From a checkpoint of a small text-conditioned image flow-matching model: text encoder activation quick_gelu.
Rows from block 8 of the denoiser of a small text-conditioned image flow-matching model, named by matrix and row number. Rows with one number belong to one neuron. Each number is 500 + 50 x the weight over its row's rms, rounded and kept within 0 to 999. All counts start at 0. Numbers have three digits each.
After each neuron's rows are labels from the 100 images, of 14976 (inputs lightly noised), where the neuron reaches its highest value: "top examples" is what is common among them; "patch colour" is the nearest of a few named colours to the mean colour under the peak. Only what is clearly more common there than usual is listed. The data: photos of plants, animals and fungi (iNaturalist).
# fc1: MLP up (model.blocks.8.mlp.fc1.weight, 768x128), inputs 0-127
# fc2: MLP down (model.blocks.8.mlp.fc2.weight, 128x768, transposed), outputs 0-127

fc1.333:484502402506520415450489460562504515499426525609534532495428575592500476452521448466508514499604507492568387557547521486525439512448386532561485443437442479514537531502515461565540491488515545496466533558617462470493436569506539486504552548504551550506496494421443626491552439540510525446430454546511513522465462477419488423510499585413414418475561503564427525475435502468408494494526
fc2.333:366515509455549529565465487468533527494492509385439466517499389528517432484379480529502490471372545513456472449572460459517528480489499496508513514497502488510470516540488511497465520571548438498488447465315503578503528475537539365493544503474444500478413554565411634523452504465514396528528490459482519440535502477498521490443566603473495460532527470554504473530601496500502503511417
top examples: phylum Arthropoda; class Insecta
patch colour: green

fc1.313:501525437458468480525490507441570474462530427444546440514489564492525505460492583508540555565482486530496459518588491465418425561456509396537557485496370434499497436458466600447481430565572545505471459504619524505469449446583486483550379557462371483408534503528432579477535511436509467570455474434499463530547547464564461481470470539551573525482511458497487545536560522514501600533461
fc2.313:397522507535490491448522450423469571479482547520467442501526534500540505518561390524516465499562455498500499498502477574581429463495505510510518538468554498486517483453474449480472530560573373387513456554593443536508530495340501515518485469503462498634515383461592487498491498550531473488602484499458485453649500485477498551543519509551475527522462537585501466560556595474478498562601
top examples: phylum Chordata; class Aves
patch colour: grey

fc1.504:521481483490525545530501524545584468490566495478534489543485511476572495481509530493428463495399454522501525548440440442587492480509581510478511615401453448596527392560467512481547489499497491507441503506489516567396552441560533505431509472427479402499420492437579494458497506475428489389534558506416555522567420524447528498593394492482518579572553539590485435481483472457469504606537
fc2.504:505507500596480543448493487462562556503465456534501489502512401541458431517503455515490512498528480485513507443478485389569481419499517497487510492492451497484523489461585549466531476483482473493506453486534458632498529471505540451471551530502368502464322506578482512502428493461492495470615505496309507562481516551526474566499525549548528547514463477530518460465489591468491497694472
top examples: phylum Chordata; class Aves; order Anseriformes; family: Anatidae
patch colour: grey

fc1.155:427528422532488476471424433497623352574545410484565417519517476536531514449497467557567417405560509433475541563492596546517469561538469392503522504508507541512469526545513563466536492473461607490511527501479519520574520447577414422472514483548552586491490569549502467560527494470524484523402487440539532440518532493547617459473433506459442477451514495566506568496512504560475543530534
fc2.155:574436507425514450485477574586547544517455416381492456497471462527497573511364579473510510532485325498461520469412535588420538423478512498517488458544507524510510492591523481532548579470473540434468531493463567475490548513532506547468502576490588509527468508358489428515521488539502480504351482517556519531443498501500523475492472456512504423475488498455498471542522612466518489571551
top examples: phylum Arthropoda; class Insecta; order Lepidoptera
patch colour: black

fc1.264:458411613461539502571450451547516573544541501492591456526594518532599483500639459504472451480447571484524472502500492479410585472434571492452501526506498588588503518442468368559469438469478543572499531562538460420505505449506550478454449511512528467451415539559450501444493555450406532493547458436547524460484523547504558469416583513473452495508412501511540550489546503562446449472491
fc2.264:527515502552473456627514604464593489483446459510469536513412407505426497452364557483490502501518572522477516477556460538493517568522499503488495485460597462529488482628560522559495602522505503602493474549522466485528544488534500510495507415485460480579408516436419509478548501491511471504444496509533475513530499587482505473620502430474517422480369519408525424502500558576506502389477
top examples: phylum Chordata; class Aves; order Passeriformes
patch colour: grey

fc1.633:565460493509538543487565487480415441511453556472520544494539516524513523531507571402475520510494450590485438474460498558490581480510551557478482480524364498543555381477522520471562465469447517483533523540443518439508503430498483488605580481431474499557454446528457560540451582373447555480507445472466545427525488473548509558541513522570555606510420551485477432523512442331449478458449
fc2.633:493492492451503458514508552542523457576514525520510472409533607492524572517521472485475533562461480491533461556513504423627448594490495489487472536548549499500495509397548410531504525502444545426479444500579422602558513475399479488399501627465477482586492473608584599498542498491487549515521509515472511510521492587524475565492548576587474565482524429539488602498579551497488489489602
top examples: class Aves; order Passeriformes
patch colour: grey

fc1.528:553444474554542553423413464514496438547501455559452488501572486581531485437448450553467417466542544456484549543426529478462477469538547479563512538513516568509472638504540496451604468470369453558481604561453488526550473474606547519463555384514467483541512453525565466466540492499514489484594567430484559626547434498557543492460469586490527517496518457533562494426474545508516481553532
fc2.528:482558523519490506416505631493550549518506391456522504529535410503530441477507465492501530499514381507448507463508500528478498496487480501495499516478489500495508518620520518516610546506371446455486481497551532574396457497615467546452447629508446488503492520377588467527495492539522580532598477513444499445481498623486483480445446378470519406486529506530498509546459549442491508421462
top examples: order Passeriformes
patch colour: grey

fc1.24:419476456547436466599473430471529526510515489564574500535476467559521500396563470566577501489482487415438556523562583538555532597557481580531520518542445564478394500526514491407511474486476510532500486535455430468579480527582337430504528555590497505508419545541534508504547590506434502482466513455533544430570533557596515501492446463481455516457468547440485464493468496577564513436532
fc2.24:475505483527544478495513523564414509514484602408522454482489515522457524512319538506497511515514425492449503480475649679432516557507523497484507486540602495488487481496538497498470527461553487562461516480561604416503478516557477500414483353536571534512452484487523521486484495444525483513476501557578543588397465499485487589502479504418508505506529439455518569542525497466498516544590
top examples: phylum Arthropoda; class Insecta
patch colour: brown

fc1.194:409411451533511538440574524471518612463529484553491374466440578469521477434446517451522454505511505568496462501464546429453505504450649470556456515563494481521523491554504557560500479506451502473564473530406502538495440502532482495446488419432447506604475467461505471388474524582483568490490498494572477601609459487499555525416461566553565495467417467517528489516527558587584518490518
fc2.194:478533508527496493455476491497447407480659486463474578540507431482506516513446501493516494501484452520504512565496475432509433412542520493494490526475444512490468513469468543511513517523393444438507615531586549431515318516559505487509585580499467490358417467511491489511489490455494483508400499474482513470397501525487509536536501552571493553502521538540507519456545399334477509479414
top examples: phylum Chordata; class Aves
patch colour: grey

fc1.340:496498518545525521527472525534413648482477517500537486484533476496516475503458489492475461606513542574502380542501534535392470400507516474453502527550419535528511564563504541493506549457493542477447530524539400503475472395480481518492449458381444566559551440595532504470576477377562479522551447456529474529510574510463496380482526579544508538454515540433379451523496553549455568505533
fc2.340:527538483485490580589517553464409409497500474314487464514469541495498482477415521508505476506545531492433500523535601550587529403480450496523494489525560501496480489373539518501449485518500634509500556499476592449540518521508455544439482482508611505362531608376432509519517493498476531493496511515503502489437493553509523612520445552523471466484416431464513579495556495467482516484500
top examples: phylum Chordata; class Aves; order Anseriformes; family: Anatidae
patch colour: grey

fc1.469:541527506525506472516500457567510544493514516464391474538527455543578483562474459499462457517504580551470488502546448473400436544555588449409475570504537519519487472446431452466573465470436465484452616444466454437494536395439503512538426436441531460518531556443610524407465544476479500483516496484449522418583449469473497592503486542583415570569428500572590525460518432579503481539543
fc2.469:556467471459497519552515523407477454540494521570501609451496530474312487495568478499480458482506538501514498539497466435562427519528498499500527492564516521480470531513527573513492460497435478476504492508519351525596647505394478545464526458490419541450481514527571536478475494483493520492573494505467493572390459447485495556505439527488510534498468513553512317487587623453499504491495
top examples: phylum Chordata; class Aves; order Anseriformes; family: Anatidae
patch colour: grey

fc1.523:461543474417518496412475500558501462541485565510449482537522526407513567462490603436495432497452467478539524420506501651646489540504494403520483540513526446617483399603531494485468495496576504467541540480440507516507516516497501518503470530497435516488458481623582409497479545519439595407515486490414449485527554434533577466558474479557451508496418549451480520473546571538479460499497
fc2.523:453448495469497457508483428556388457519534540506514554507510451479513431515503494473467510505547516517417534494501471649451626524535502482479479473478421505483528503682522478503508515479508507482529534422442534538434409488462522485388562532491460456470449553486527586495390502558493575492550533503426511555478455440523503519533424583531516583513616486492504594508493640523500483563490
top examples: class Aves; order Passeriformes
patch colour: grey

fc1.717:491561502497498512586590527428540527498411507476465494514464348552488406509484502433506460505589452551541433502441467482431513438477513509575462447572497495458564424434597445492458487521514538479484533543532488488493489486540517520605463432430410486551416511476436563515501469501498488586520506451532547446479494396550504560401495552505522529519579451454516598470492414604461503393517
fc2.717:534493494550492512544509577545457424520457497545547546418458534472448392543521530479490522535451537478450523501504458517661466469494511512500490501548529477517459478452390480507431499488427503459494503462468560460412470519532472567418546615501497501526414476571443556510464486532496535463473501506513526612491492454509482589496511587593497449509559582484516352581524492335497469443557
top examples: order Passeriformes
patch colour: grey

fc1.346:496490512494478569387497470512610477496471433480531510533556403561463548429514554472521486570530472575515401433528491573528442563487546515524443555472474502544535479521418545478555362516545503534522461523491496528537481470517478516472578458444462469598512523501462536590537519434626432471465565443412505501561456458527572469523531575513514476541614532519504516480472447378410435494438
fc2.346:576492494630510498481512533599409389509568547408503519529503522468469527458402474491501555516408444500527517536523511524426501586506518491491483520501495497530541521575574534564585520474389465603499533547542505506449420488399509463434544525498560479505455483480392492489458510576506456504467507484523513475469506538460502536513588543583501430499584501439499543634477451547493492513648
top examples: phylum Chordata; class Aves; order Passeriformes
patch colour: grey

fc1.184:402373520556538458450497475406459503519448467502452487502560550471422485593468473493588477499622452500459463578470535594507521537483529452519504470510522505457504428555478534391476593508527473507431494479569597618452515524507528434520456528514456507501544506562439427526511486378467440543540447444421392530472468453505444470487466495568527477501558491480520511449535565528516621476542
fc2.184:462538495430487610411522489396524402511531489509500458549484477494495494492448590512508481503533491533513505586475523646416443521525482503505493521539402477525467494522472581547480504421496457473503497539586525590568495509596488528464524429501460504412530506529526608505509516466494429555518466509485479539373504540492521565521339517427511568499623488539477442528519625473530526491505
top examples: order Passeriformes
patch colour: grey

fc1.193:503494547504563517573540451534479485574493474526539495486637434397575552519534516440524449457530476519492458485428549439445504573559566468477499458451498574509511407407460521480488547457528431453543459369477542531452497527460527466548570496498473537494555543546417501555546471427536505585544410411520373482473412539536517531523472495530526437494491552555532488631531495446513589481453
fc2.193:518415515478530473594506593468603451511579495463455465542463619508428562489445497467465507533500529524564483521521563428560481563503508521517516521527529476507490439617584522563488493465475525451503485546589484576486494506565504522490446442525512474580569510455396513502625502422513472521422521503496529539426533514503521475505364486507482407490512499528508528365499384634487509478509
top examples: order Passeriformes
patch colour: white

fc1.7:540555425527544525458488407458464495537376531561495534528502518487509524486583514481523420459485495456522413473457592461461469566395382553529514485480490500498550528518510523561512512490532606428446484527472392536425484531482532632525463508477563567490457528545535512431550465502499506514552425422492558513451526552519510463450511615438540473470611546513391540484444591513434449549501
fc2.7:431525498477493594546507504588502484493353440509461500468517507496520546466418613498501499474520442494489510561484478467483535528535485490558520421458439484506499550437480438522338419498518616485482491473567531494403490511522445549486592551491496501573390586441456597512515513442491395519547497467534477509634491516497502547440567523546509523493576463547537458520543614526503529506477
top examples: phylum Arthropoda; class Insecta
patch colour: yellow; green

fc1.228:523491470494427438436570388439512399525516606486501420575573511475474498508528580501431559481492555476479491533611553537458502533494446496521535544571527603546428526516614461547613496561398491544521529491568487509490509509432440511512536432485485560502442599491486512599558509515461418556494556395514552493508505562482480508488545540544474544502477528539424597483425465540433507485486
fc2.228:462490503432483474423491569543492563521462688522473603422519431507511502447413576514458466506487546524516517516527543482456560579504509501512504542494492541479540498480405579542656535418452501585494526471450501524523449508424544437465413546505572525461436395502469531467467505490517550480460506537465506492478512480502487484406462395481467537491472524566502462495578525341509512442501
top examples: phylum Arthropoda; class Insecta
patch colour: yellow

fc1.119:595519507474461460481485496526492450483507527476399495612459493528462495512551594585522551509445458514517490512582459487447477488409483461469497501488446446452475606493541498483536581468448529575495537499564463453476480486521476502486475539470516505470563489576459488527630525435502504468497435516369498556469549517407494508460537606599450572544565565648477499450419423414473573454476
fc2.119:499485502447510485496510522451518562534599496498502559405530491475510523508409516504541481511586466519537462534521435477442533465501478491491501533526485516472494461520457532483565457542467561502494423283409474651553489529456481466479469409489497471488542599482578521487446497562506488485508520475441521458571528507523496573523478658541461576517505415657496460538544582473492496468479
top examples: order Passeriformes
patch colour: grey