From a checkpoint of a small text-conditioned image flow-matching model: norm layernorm.
Rows from block 8 of the denoiser of a small text-conditioned image flow-matching model, named by matrix and row number. Rows with one number belong to one neuron. Each number is 500 + 25 x the weight over its row's rms, rounded and kept within 0 to 999. All counts start at 0. Numbers have three digits each. After the name is the row's rms in percent of the matrix's.
After each neuron's rows are labels from the 100 images, of 14976 (inputs lightly noised), where the neuron reaches its highest value: "strongest on" is what is common among them. Only what is clearly more common there than usual is listed. The data: photos of plants, animals and fungi (iNaturalist). In brackets: how many of the 100.
# fc1: MLP up (model.blocks.8.mlp.fc1.weight, 768x128), inputs 0-127
# fc2: MLP down (model.blocks.8.mlp.fc2.weight, 128x768, transposed), outputs 0-127

fc1.510 102:502483519517477479473510498481533478494560494486474467508480489523493496493464476511519483490490496523494491524507461488548504470489518460497484533483414497562512463522478510500509516490479527472472531519506465518466498458514487501495498498454489497493511477508549486465515483534511496511520526508457531495539490475463527525491464512494523490546528528534486491499472467485508517566477
fc2.510 108:524511493510487525526504506525535506507505459534501568478482506494493466504471479511479510503496515492518497475499474477531511477515496499508496500499496514504500496527530538476527502477465505557497463441485522546499463508492500484492508489497448488513435552503489501505476497478490537502515504487427506514458497537502480524538517555538506517494484470538512454518479497491502498561542
strongest on: class Aves (87); order: Charadriiformes (28); order Anseriformes (25); family: Anatidae (25)

fc1.335 088:479493490465505527485499498506518501504518454518525474499478526546466489463519483511540558513458534505475494490547510522478515464479512470524513528503490498517502508467547484532518509530495517509515517539486497483515446490519486457500466512494506522486463490523495470476500522556480525471499493513485505513556499539482507482479468526491504564491467469501491508510501542468507458536552
fc2.335 083:478510497516495483450524522464482505498523475487496512488489490507501469494421534501499503510471497511508516508500497518537538450502512507507488504529532508494509461510456520497502510506480475506494535510506506499480486498521489497494568479502493513513461538473515465509498500433490468496494493508546495505450498571496497507511445544487517553506471547524499512488500524481492498557446
strongest on: order Passeriformes (50)

fc1.183 090:460475518532469506469498512457538503500500459497473506533472475527445480500507514547559530502503500501489505500518523504484506463494474507555497503493500518510467543482534498536551509531504542506523508470499464515508434501495467530495507522510486512474504476505509428520530518525554530449515496505493500529519487523472485506508487517519501530506511526519490508487474501436498503499494
fc2.183 092:497491504513494502491507510488488515521511495520518543479517551492521485499450514487485478493508506505505494483528500513505534488499506499515491503523511492489514501514449500499567489464431540501507516442517511498438452500524485486471505469495519502553504563513486454507520499459497489493510503492533486446501510545491505508502460544490500533499492514560516481542537465551508483517516
strongest on: phylum Arthropoda (65); class Insecta (61)

fc1.156 095:521550491486496516506545484547504516462493478466514467503511510468524505493532536489499508520480537534546456523514481438499498497491499535547486491492469525502499485533555516521570483477480500525535495507487513507521501498490492506434507448516502469529515482463470532521489500483481476507515491470513486522496514518480472512484554506483477517506486555518470485527466509478507515492491
fc2.156 095:449501501506509509442499526435489490491545526544486490511497491493488505506465538489497514509578547503521513510492505460491525494492493506501504518455500492498503515517412496517549542480532519527513507498511461538505489496492532471567467547498479486482533497488470553493520502471493500504475497494480501521527514503490504510496477488510499549492511459530492521484510511522494494495515
strongest on: class Aves (89)

fc1.516 124:528507475503510498565467495505464543484465519506466534490529503487447507489515524522475508549530489469514465488511514499479506506475461550552494514501501522522488510545524473510487500523541459471501468503524521490457488527525539522487491501548504494462493461566517499502518511495484493499494565488483452458509512513501522448510485486509516514491503505474511499470500492522471509515488
fc2.516 135:505484496465506491592485524493465461490522515521494509518507499506532480500484438504485506490512458496499499503508460488524473459511506507500495495491507493493486513468501533489483527532524535435508493511513494446528497505510496546458502498490464493491487486408468486495512506490508462491483499502482486549469503499503504514499449524520502497499550491494491533513524517442488508522548
strongest on: phylum Tracheophyta (29); kingdom Plantae (29)

fc1.286 098:507519510527516494512544531481465530532484541522530522485446486474474494502513489473470468471506502501497503464443497494530503444515482512432476482518560452478529509486500504543505536509511529496494510535482446464502523505477521510550454442490514516522516521499495489466513482508474511498479520541506524533523504500479494499500526488525503485482503483461491485501514532502507491456491
fc2.286 084:541502494431505492487499512551503502491522515465503504503510474500498492507572471500502504496482486499524508491495489508459510486494503490500508521469406502507501472537496475502501473489514505530506484491507502499537486498491501547478536624490537517516499520533491501501485498491505459520503502494522500539464519526495490481533566490530495517502480519458498508511471496495489503500511
strongest on: class Insecta (67); phylum Arthropoda (67); order Lepidoptera (41); family: Nymphalidae (26)

fc1.74 138:456509493465488510473456460486501512507480486488476542476528548467492493513516502513496509509538539484512488463531535498481486490493501479522534478503499538470482462488524518510484493516536507494482503478479484582506500505549467474502468502534496539519467485530493500517458525506485484536469513472513483520497507504552523465508541504479493481457455472502526533468537540504544497507508
fc2.74 130:530444500501512449462517498472484496514520508506500474461507487504471468511484463487502482507509520495525503470482516526485497468501505497506501528449477504509516496479506502460514509485509503490515436428452469553530484494494505484462513501505475507477454523461524506500475501520497458501524508487502512535485512512506513521491523544507495557510510469522505494520542585521498498531546
strongest on: phylum Arthropoda (60); class Insecta (59); order Lepidoptera (31)

fc1.672 139:501472487504492531506513511506496542504452478500481531500491493480462502501494522509475496491541497463529499422494530461505467531505482491500511478460461514502486514523527537505539430490541467458466492496509475547512493522519474490502497484544518499499513490545488509546478560486502484530509486496491472445495528540486530487495517488524534494515520502475533521472525472478520524520491
fc2.672 131:539524493477509453537506506470467540509528484505492480496515538500536451487508434488512488502509523512491495450482510516469528498492496490493489503513495503483504473492537557522497514532481452498494490508484478526506514503515499500459493490499491515503518452446499435496455498465514453511441497483516500553455483566507499507467465504504496484507491516485498491543491503486501501532540
strongest on: order Lepidoptera (39); kingdom Plantae (25)

fc1.502 092:505515484540457498486447517551543516506502487485457542485471538497516517454455482512488485502502476487497527498531527518513462516522492497487487521469485493525470514505533519498482474467537487485492500458499477496528549511527450508477516512521498511526528513492521506537475556505521435522517521518486498518502459516523510507520512480439502485519470521513524534469514452496487499461482
fc2.502 097:465441494451497532483492511446465500503546497473497448543505475503473528509518503514508495507516473507501496554498538550476523540501521504515522500469503489503493510518519486484450523483527487521504508521536464511514521499476508497460490471497509513487528511544535525498513503482496453506526501499505503503507511572493500566461488502462485483509489475507502468465533486504499499445535
strongest on: order Lepidoptera (31)

fc1.766 098:500468483501488547458501520494469490515464530511511463533500506505495503492549504513537448515484522459528557461471524469523479575481474448516494524509483492519480492489471529512542535497501489513501522540484501498511512501485492472482489483510493506466499520513514507486514479527498485480529490501493485548490489482517507510422485518481547480504505507509512506502473558482476449544487
fc2.766 088:473487500505485533487515548528474472498523509476485539490504499508500498484477497499489527489505539505481509500511544515520525600506498507498493515495516506500487476517548477480465499503521505513497481493528487562471452484453496495503552552507495505516525536415509507511456504488504469505555500483499499507543494500489503500530502486522504486499505504547512493467513553450502507480497
strongest on: phylum Tracheophyta (26); kingdom Plantae (26)

fc1.634 089:478497496488494502477531501484474507509469525498533460496530440499472470503513549496528491509500511493541519445477496492528505562505493505555505512528533532520503484534497497534517478529526514554514487483522533510493503511457510490451525463514475506508541504495469479518489501478470528481520477484522515489469464473481482513469462500505528517504494454527507465521488500463488459566499
fc2.634 098:471468492497507491464523511488494482484512517511530512500509555503496493497513539480509491511514531496480513458481547522517519559520492503509490513504511514501522480484484498496502502462480502543502490503477475494450492518497507509589510545513518494517574498460493495495496503483512505505504504508527472536517502481489503512514454549488506509509504525571503514469550514484501509596517
strongest on: class: Aves (94); order Charadriiformes (34); order Anseriformes (33); family: Anatidae (33)

fc1.489 095:531522482479495495486529516500491483491458484509468500509494542486524517529501532519531523502490487521479450474508519498443521459525496449493526518486494517506514514464477481508468491468523496503495511445517479544500533494485473518488445499490523493454528507511506519502476496532551486484492492492516520472486536536475451488482515543562488562524509498499445511534520502534499483485476
fc2.489 103:481511496484513515508492516479500523492477496481495505471500416507500526493494527523496500496493437503524487518508555561517484453491501507508511502508523486481486464524486540482474481504515535440490529526485506480562510512492497521522476476485559510504561459458517534498488498491506493488498496495509506487487487472501500433472515489517481529502505502522487464557514465475501496449509
strongest on: order Passeriformes (53)

fc1.742 085:493458464474486509481506508492489502530499536516484522556502508526486537463490555506483465472516520491528521489517522542473485516493476492500513505524532514474484532502494496508536514532486489489501532517463474475494495472496494532496490479483523541531507513446537452487513497489507561466543494487471522500467507478517518491454467523511524449477437529476511541500479462520467498502517
fc2.742 093:477504493476507488485509498484473474501487542497493512460531491491487534496491550517494498508491483513488484498506489549514475546515503506504509503521446500497507493492486526487538479457450506469511493462539461444476526494497493494477528506491566517498455509547567476481484510501506557499517510488496485495528491502487499488500469536524484470496526474543509447512551527498504501478436
strongest on: order Lepidoptera (38)

fc1.312 101:535490530465489486501507483496514472504486539497536484494536535490486493488564502512468449482461485466468506524479496500475528456489497508482511510534523541475488513520487464496485507501472502527511569537510531490500525496505488506478439514523528484509509552509501515510500510481464492518478490488497531472486496521532537541456536540496459551496463518541516499513502468500470539491484
fc2.312 112:539522511460487471496518547513512510505485511526525490497486431483532497525529498490516492504499446507489509518499510485441467523490496505506510510508494507482508462489555500463479469502493492480499474494476453478526568506532516475474464504491525513489498432453504493498534496583490515483513491497490510481525506504500490490479521484482480470491503467489507496498505528560500495434507
strongest on: phylum Arthropoda (62)

fc1.433 096:565511526524491485533499466484467504512492482472482495503513510481519529509513498502510485502504457456462532559489502474487501503500514472454507486463485516465458523501525540466536537508504512529501497500514512495468503488510463512487435514534510503533525513551509469534510514544505508530531440477473498440535526480522489491501495523483499502505508490483465516519493503523498537469454
fc2.433 090:541510504485493468486520530479447440495541489528527519569495501491504521504521444484508519508509519493493509481501525530455474530524477507509502486500427501505503487520440491471520506496482530530511485497482549533532518507490490506524524485501515492492497535539496452491486496555512529508543506518506499516479487497508500536496489494495514487508465543438502478497517523529499493505559
strongest on: phylum Arthropoda (74); class Insecta (73); order Lepidoptera (37)

fc1.365 108:463499503538489492515500491490443541496472518510472495513518526461427490499531535502511532524487464479564508532516528538534483549508493524508480506498471518520484484468508515470471476519514495494481492504509456530524534535513484488495535509546466494514491497496510487509510499435520496537502512491522487486472459495509521482473522512483551503481502517471508500457503470555504529487534
fc2.365 111:516484493501485487530498531452488468509483538520500480552496466508490509514468472494503467505584477497465493516476491518467509510482510508505501491508521486503492473485489506481472491482492523475493494532490495491482465490476497506454519477505467512468436502505517427505476494443505459496564518500501506558482516527499513495487452508503494496501490557499496518539511509443510494470535
strongest on: kingdom Plantae (35); phylum Tracheophyta (35); class Magnoliopsida (26)

fc1.454 096:484498511481507520509521499529478574506484484525497504527509475523545480487498521520500485548545537515502502480504507521442476482479527482485499537516427509508502479519444473459474460483503463491459499489511469488506493451487482492543490499440473506536526498508504508527488494448565515477500500495511506543474514516484487483481498535518519480491484489460477488513521531486498487503501
fc2.454 098:506494491511510514531494511488438460516504498424497514479512515498527499490479521511494483507483549514517486500513513537527486500493485493509503506516589494495508512446548510499485467516490500519494484512485493448498527512537480522478512469505539506493540522494456484502547500506503517504489505513489493461503494453506500552520472533523507453485453524557509533505531520552494508485474
strongest on: phylum Chordata (96); class Aves (94); order Passeriformes (52)

fc1.321 113:444494478475495513484478504503561479484517485500513506500499521504501507448526518498538480506509504509509500490496515498484526509456514484482513475479477492463502445534491483502524458487470495461495467482513498507510485470550487465541525500491483477501471504505484505466538518477494506518487483472532478496495492536557561529511491452499504513516536504497532550489550449479530551450513
fc2.321 116:531476497536497504507499516507584485492479464470500491548511456490481479498496479521499482515444421512507510500464510517508492445508512505509505484507523503506513488459499498493508475529485491428516503483486492494509517513498506501421486540499500504455526475490471502511508501492506487487506506490494480507506491520490502474460497486535497499486527469458508437523484432527510515460482
strongest on: order Coleoptera (26)

fc1.680 120:512520507482493517508494479510517512492508457449493443523527531472534482468500550484445482503520499498483463497528496447501470548481510508492491472490485518481493478482482541491505520507479498540470502497532530525524483498528479497493485508494498464486522497490503505534542497462513441560499497480455489485505501479515508507481485521501488479536542527519519545473490442559501548501510
fc2.680 115:478521496461503531473512500484469454491527505461483496551501517493518502495502491489511489510486497502501505508507511514501483459502495502507509488516447492498506520530491477511469528509560460535509530501538504514471484498431498508479542506503482503508529494487541532495517512464510461500520494507515504487502490461498505541534473555538515555517560540523494440505464467462497502558528
strongest on: order Charadriiformes (25)

fc1.305 113:491470496496483482498497480492506488484499503483465520504510505515516498507497521494516521527504497524471459471522483587502537535482533488522482479489512493533506468520530512499487498485504486494504504487520493510498442479557490496511492539464472506489523500547427484527509475455429463510492447478494475477475536459524532485542486506529495518478511505474530526523533512481501466531482
fc2.305 125:479497492517515493476506504479529467496496541502481530490510477503460486485518461503487491503508543512510483498512471577510499512505493504496496509491496509502506496565542516490490535452525466533500461486510472576518476498466491482487532530514457501515501512506526535494522512516493459509534497495481507507465508548494513520497517518524497526492542530530494508485507581502496498563554
strongest on: order Passeriformes (62)

fc1.474 107:466456510515484465505507510506517505488528442510503476492479513514498539493476475537521509477460486533479460530556520450455513471503522485477506538484497516528490516519464509502460517482457499506539474502474490483480476469502460504465490488479508535508483467479553474435519518491488527507481541506507513498528528443514501500471512513511507522512494517526474498540493510544530533508514
fc2.474 120:516518492505493463512501514484496513494604453504496524491503487497514519482459538496501483501522470500533503483486498476508499460495509509494494498524474495482498483473493533527485514528435501531493563493516518476536478505512496466488513466492510489451454518513538474513463496499490518502431500506482489470472495463511491432515474519516514536496499464489500475502524481441508504503479
strongest on: order Charadriiformes (29)

fc1.63 109:470482492469488511494525477520536530497500446474509461501533539505501538481502554486499516527523553541488441506500498448456470537481513502534488502515474526550516499543518499502527496538502514475487526502519507539522540483516499482449507449490487501485492513490495493518506520492524468500528527478528501548492500513504469493443524511480498472500457503522493511486500500505487536449520
fc2.63 114:501510510523500541474509517468494474499485478524494541509492471490471506489502534499495502499528576500503501497515507462523530515508490499503501504479452489506498531440459489501549539464548480491507466477494471515466452494504519472532533549489498478540455499473563472494521492518489517488494499506487511506523515468506510491542486549545487527479470494561496475500492538519499512485520
strongest on: phylum Chordata (94); class Aves (92)

fc1.747 110:478506486507523487499461503510520432508551446513502443513511440512461529489523502538498453484503492485525507468496501463513519473508494447512540481516546510519516496510507501489517512507464505481502530471502476516534504469538506472485483438543480513535469517523477490494481504468507487501510506482496524462483484467536513486541525476495515490485479491495567490485497516503508548519509
fc2.747 119:502474489481510474482488515504514561527425450519497533509494561505573530493455515503506508507541487494522506468480480486466489499493506497511494494480444512499490500497462521513535498524478496458495540517492454512538495501516507480525514551493482513427477515463468505502508508496501513503482495492493489512496505463504477444451481489506496504498526490500498532518498525535502499541532
strongest on: kingdom Plantae (33); phylum Tracheophyta (33); class Magnoliopsida (29)

fc1.8 117:532497471509506542512506495499488515510493457495502491496500483502546458506452515488484508525547510514448506490510510485457534467511509455512517504468459494513510477462479511485445481490474475490468498475505479519514493460504486511535518503456458515517545476526506522568542499493552507556526481491521486475508490563502505500519509506530474517482518511487460481490508525495498530471462
fc2.8 108:536524501522514500472509490510497485508509481491494493497509504494500599498462501502508503501574527515498499484499523539531457544488491493511496500511549502492487525462505537513482513520504488459491483519541473504505474518500487461494522432502525482528516479439487440483567509556500467517483493495491499519519499528510497529484482483497515518506477505493513506455533516528515499472520
strongest on: phylum Chordata (97); class Aves (96); order Passeriformes (71)

fc1.131 123:487479470499478536506523485538524481514507492476486497489548463489515522508472489513518495492522499492495500486508501515514504519490505483461509553523481549530496507500467491501469487488541459499465497453470509497474527523497489476495527522507542497499533544488479560496502475488477484563502510513502524500511489464475541503530481474520446441534491440466565524507499476523512505506535
fc2.131 128:548512506525503494488501458520501463501466500472513495465494513493457489502503474506514503498493479495501505499522510514487510493492495488495494455538478505498506526510522500519457505488475535524488497447477502493408490501455505485532503463503533510547560546522450465501572501466482501512499500509467497531505500493513496503450512500533531489505511449467503481536472460462502519527493
strongest on: order Lepidoptera (34)

fc1.65 105:477510531480498512502468516488509510472499512475492534512481520552477518500535469480472536512497498530561526483534447484491501494508586460485479453521498477476485491481482477481492489487482507460511514486460469493493494466500523494524496516469498482508493490475494535499452455445499488534478496524520539474471490501469561531507496551518521475516506513480541513484513517491500490520519
fc2.65 106:547501488524498556513499501538476464497541516523486474467488514499526522508508470508507495497501504502475492515491427527486478495498506490493498484498521506500504492495556496504500515545477502463498529520566451476519530499472505560462478472507453504454518487527490555519552495492503488504514509501510500518543488498502512520489456543543515462500531461483504491524528525540506510505532
strongest on: class Insecta (80); phylum Arthropoda (80); order: Lepidoptera (33); order Hymenoptera (28)

fc1.580 088:515553489508514472548465482497488463504513523494505435489533485458482519490508528532528492526486495481529487497492490515513470502510486478507531511477555498521504494530472500509467512500471490508520505479515537453505489477505530538494446480552492492460545519539477484484488519509477479486489529473506534450482478487547483484447448482531512511500499537516507469487502482521492532544485
fc2.580 081:507480489498505454531502521492458510490463497541494526474489540503520488492502538500493510502492508501546522552501498498544469453503478503497509526507477491499482487469508509517504500511457506464492497517484516521541533510523503482552500544507522498497561450467518459503520493553482510490470505510505489512525518452503508493532412514529486504502527475502497541494491507457503520561478
strongest on: order Charadriiformes (26)

fc1.425 108:509503491495502514468507443507498507511486476494451508520578552487530542515471497495488521507496504472505523464527518501513482486493529458521513496521500552499469523467501526516523499476482515521508553503504509528494498517484490483544490482505488524517512499492451496529555533544481479544489487440464507459507465516509498531533524480527462543516492526459497516490484491513508494457506
fc2.425 086:540516495504483535487494538435526458497494468505503516451505478526468528493475555509475503480446509501500518494517511466484511507501509504505513511497530508501505499542517578517540493475543504495512485469483487499535492493479505489505412487512502495464488536511477514497456500472504528490514490488475510506452517502508500521463491429460499510511513499509516488486493538479495497445485
strongest on: order Charadriiformes (27)

fc1.749 103:505504472509467506515476476499477512441467500509491522518475512549465493478546529501498477576516536484527493533533493484461523516462466547577489521544485527508466519528493477508516490517493506490509504503517518476494486478512473533468542516483502510473476494529503485493521525470490520495537510511493497509483483514491537478456492486508501501463510516540517525467471452518474518487543
fc2.749 102:477496493514502508509495520477504526485504488541491484494516468504481490508428555490519505491489492492469507516513502521495492513515497504487487488462541510491489507482551512496498497474537488457512477479500495525461444478549503492452481411488503508541453484501520482499496495529503452519503498502460507528542513537514504515486471491462489514490522491546504451506554519441510516478502
strongest on: order Lepidoptera (33)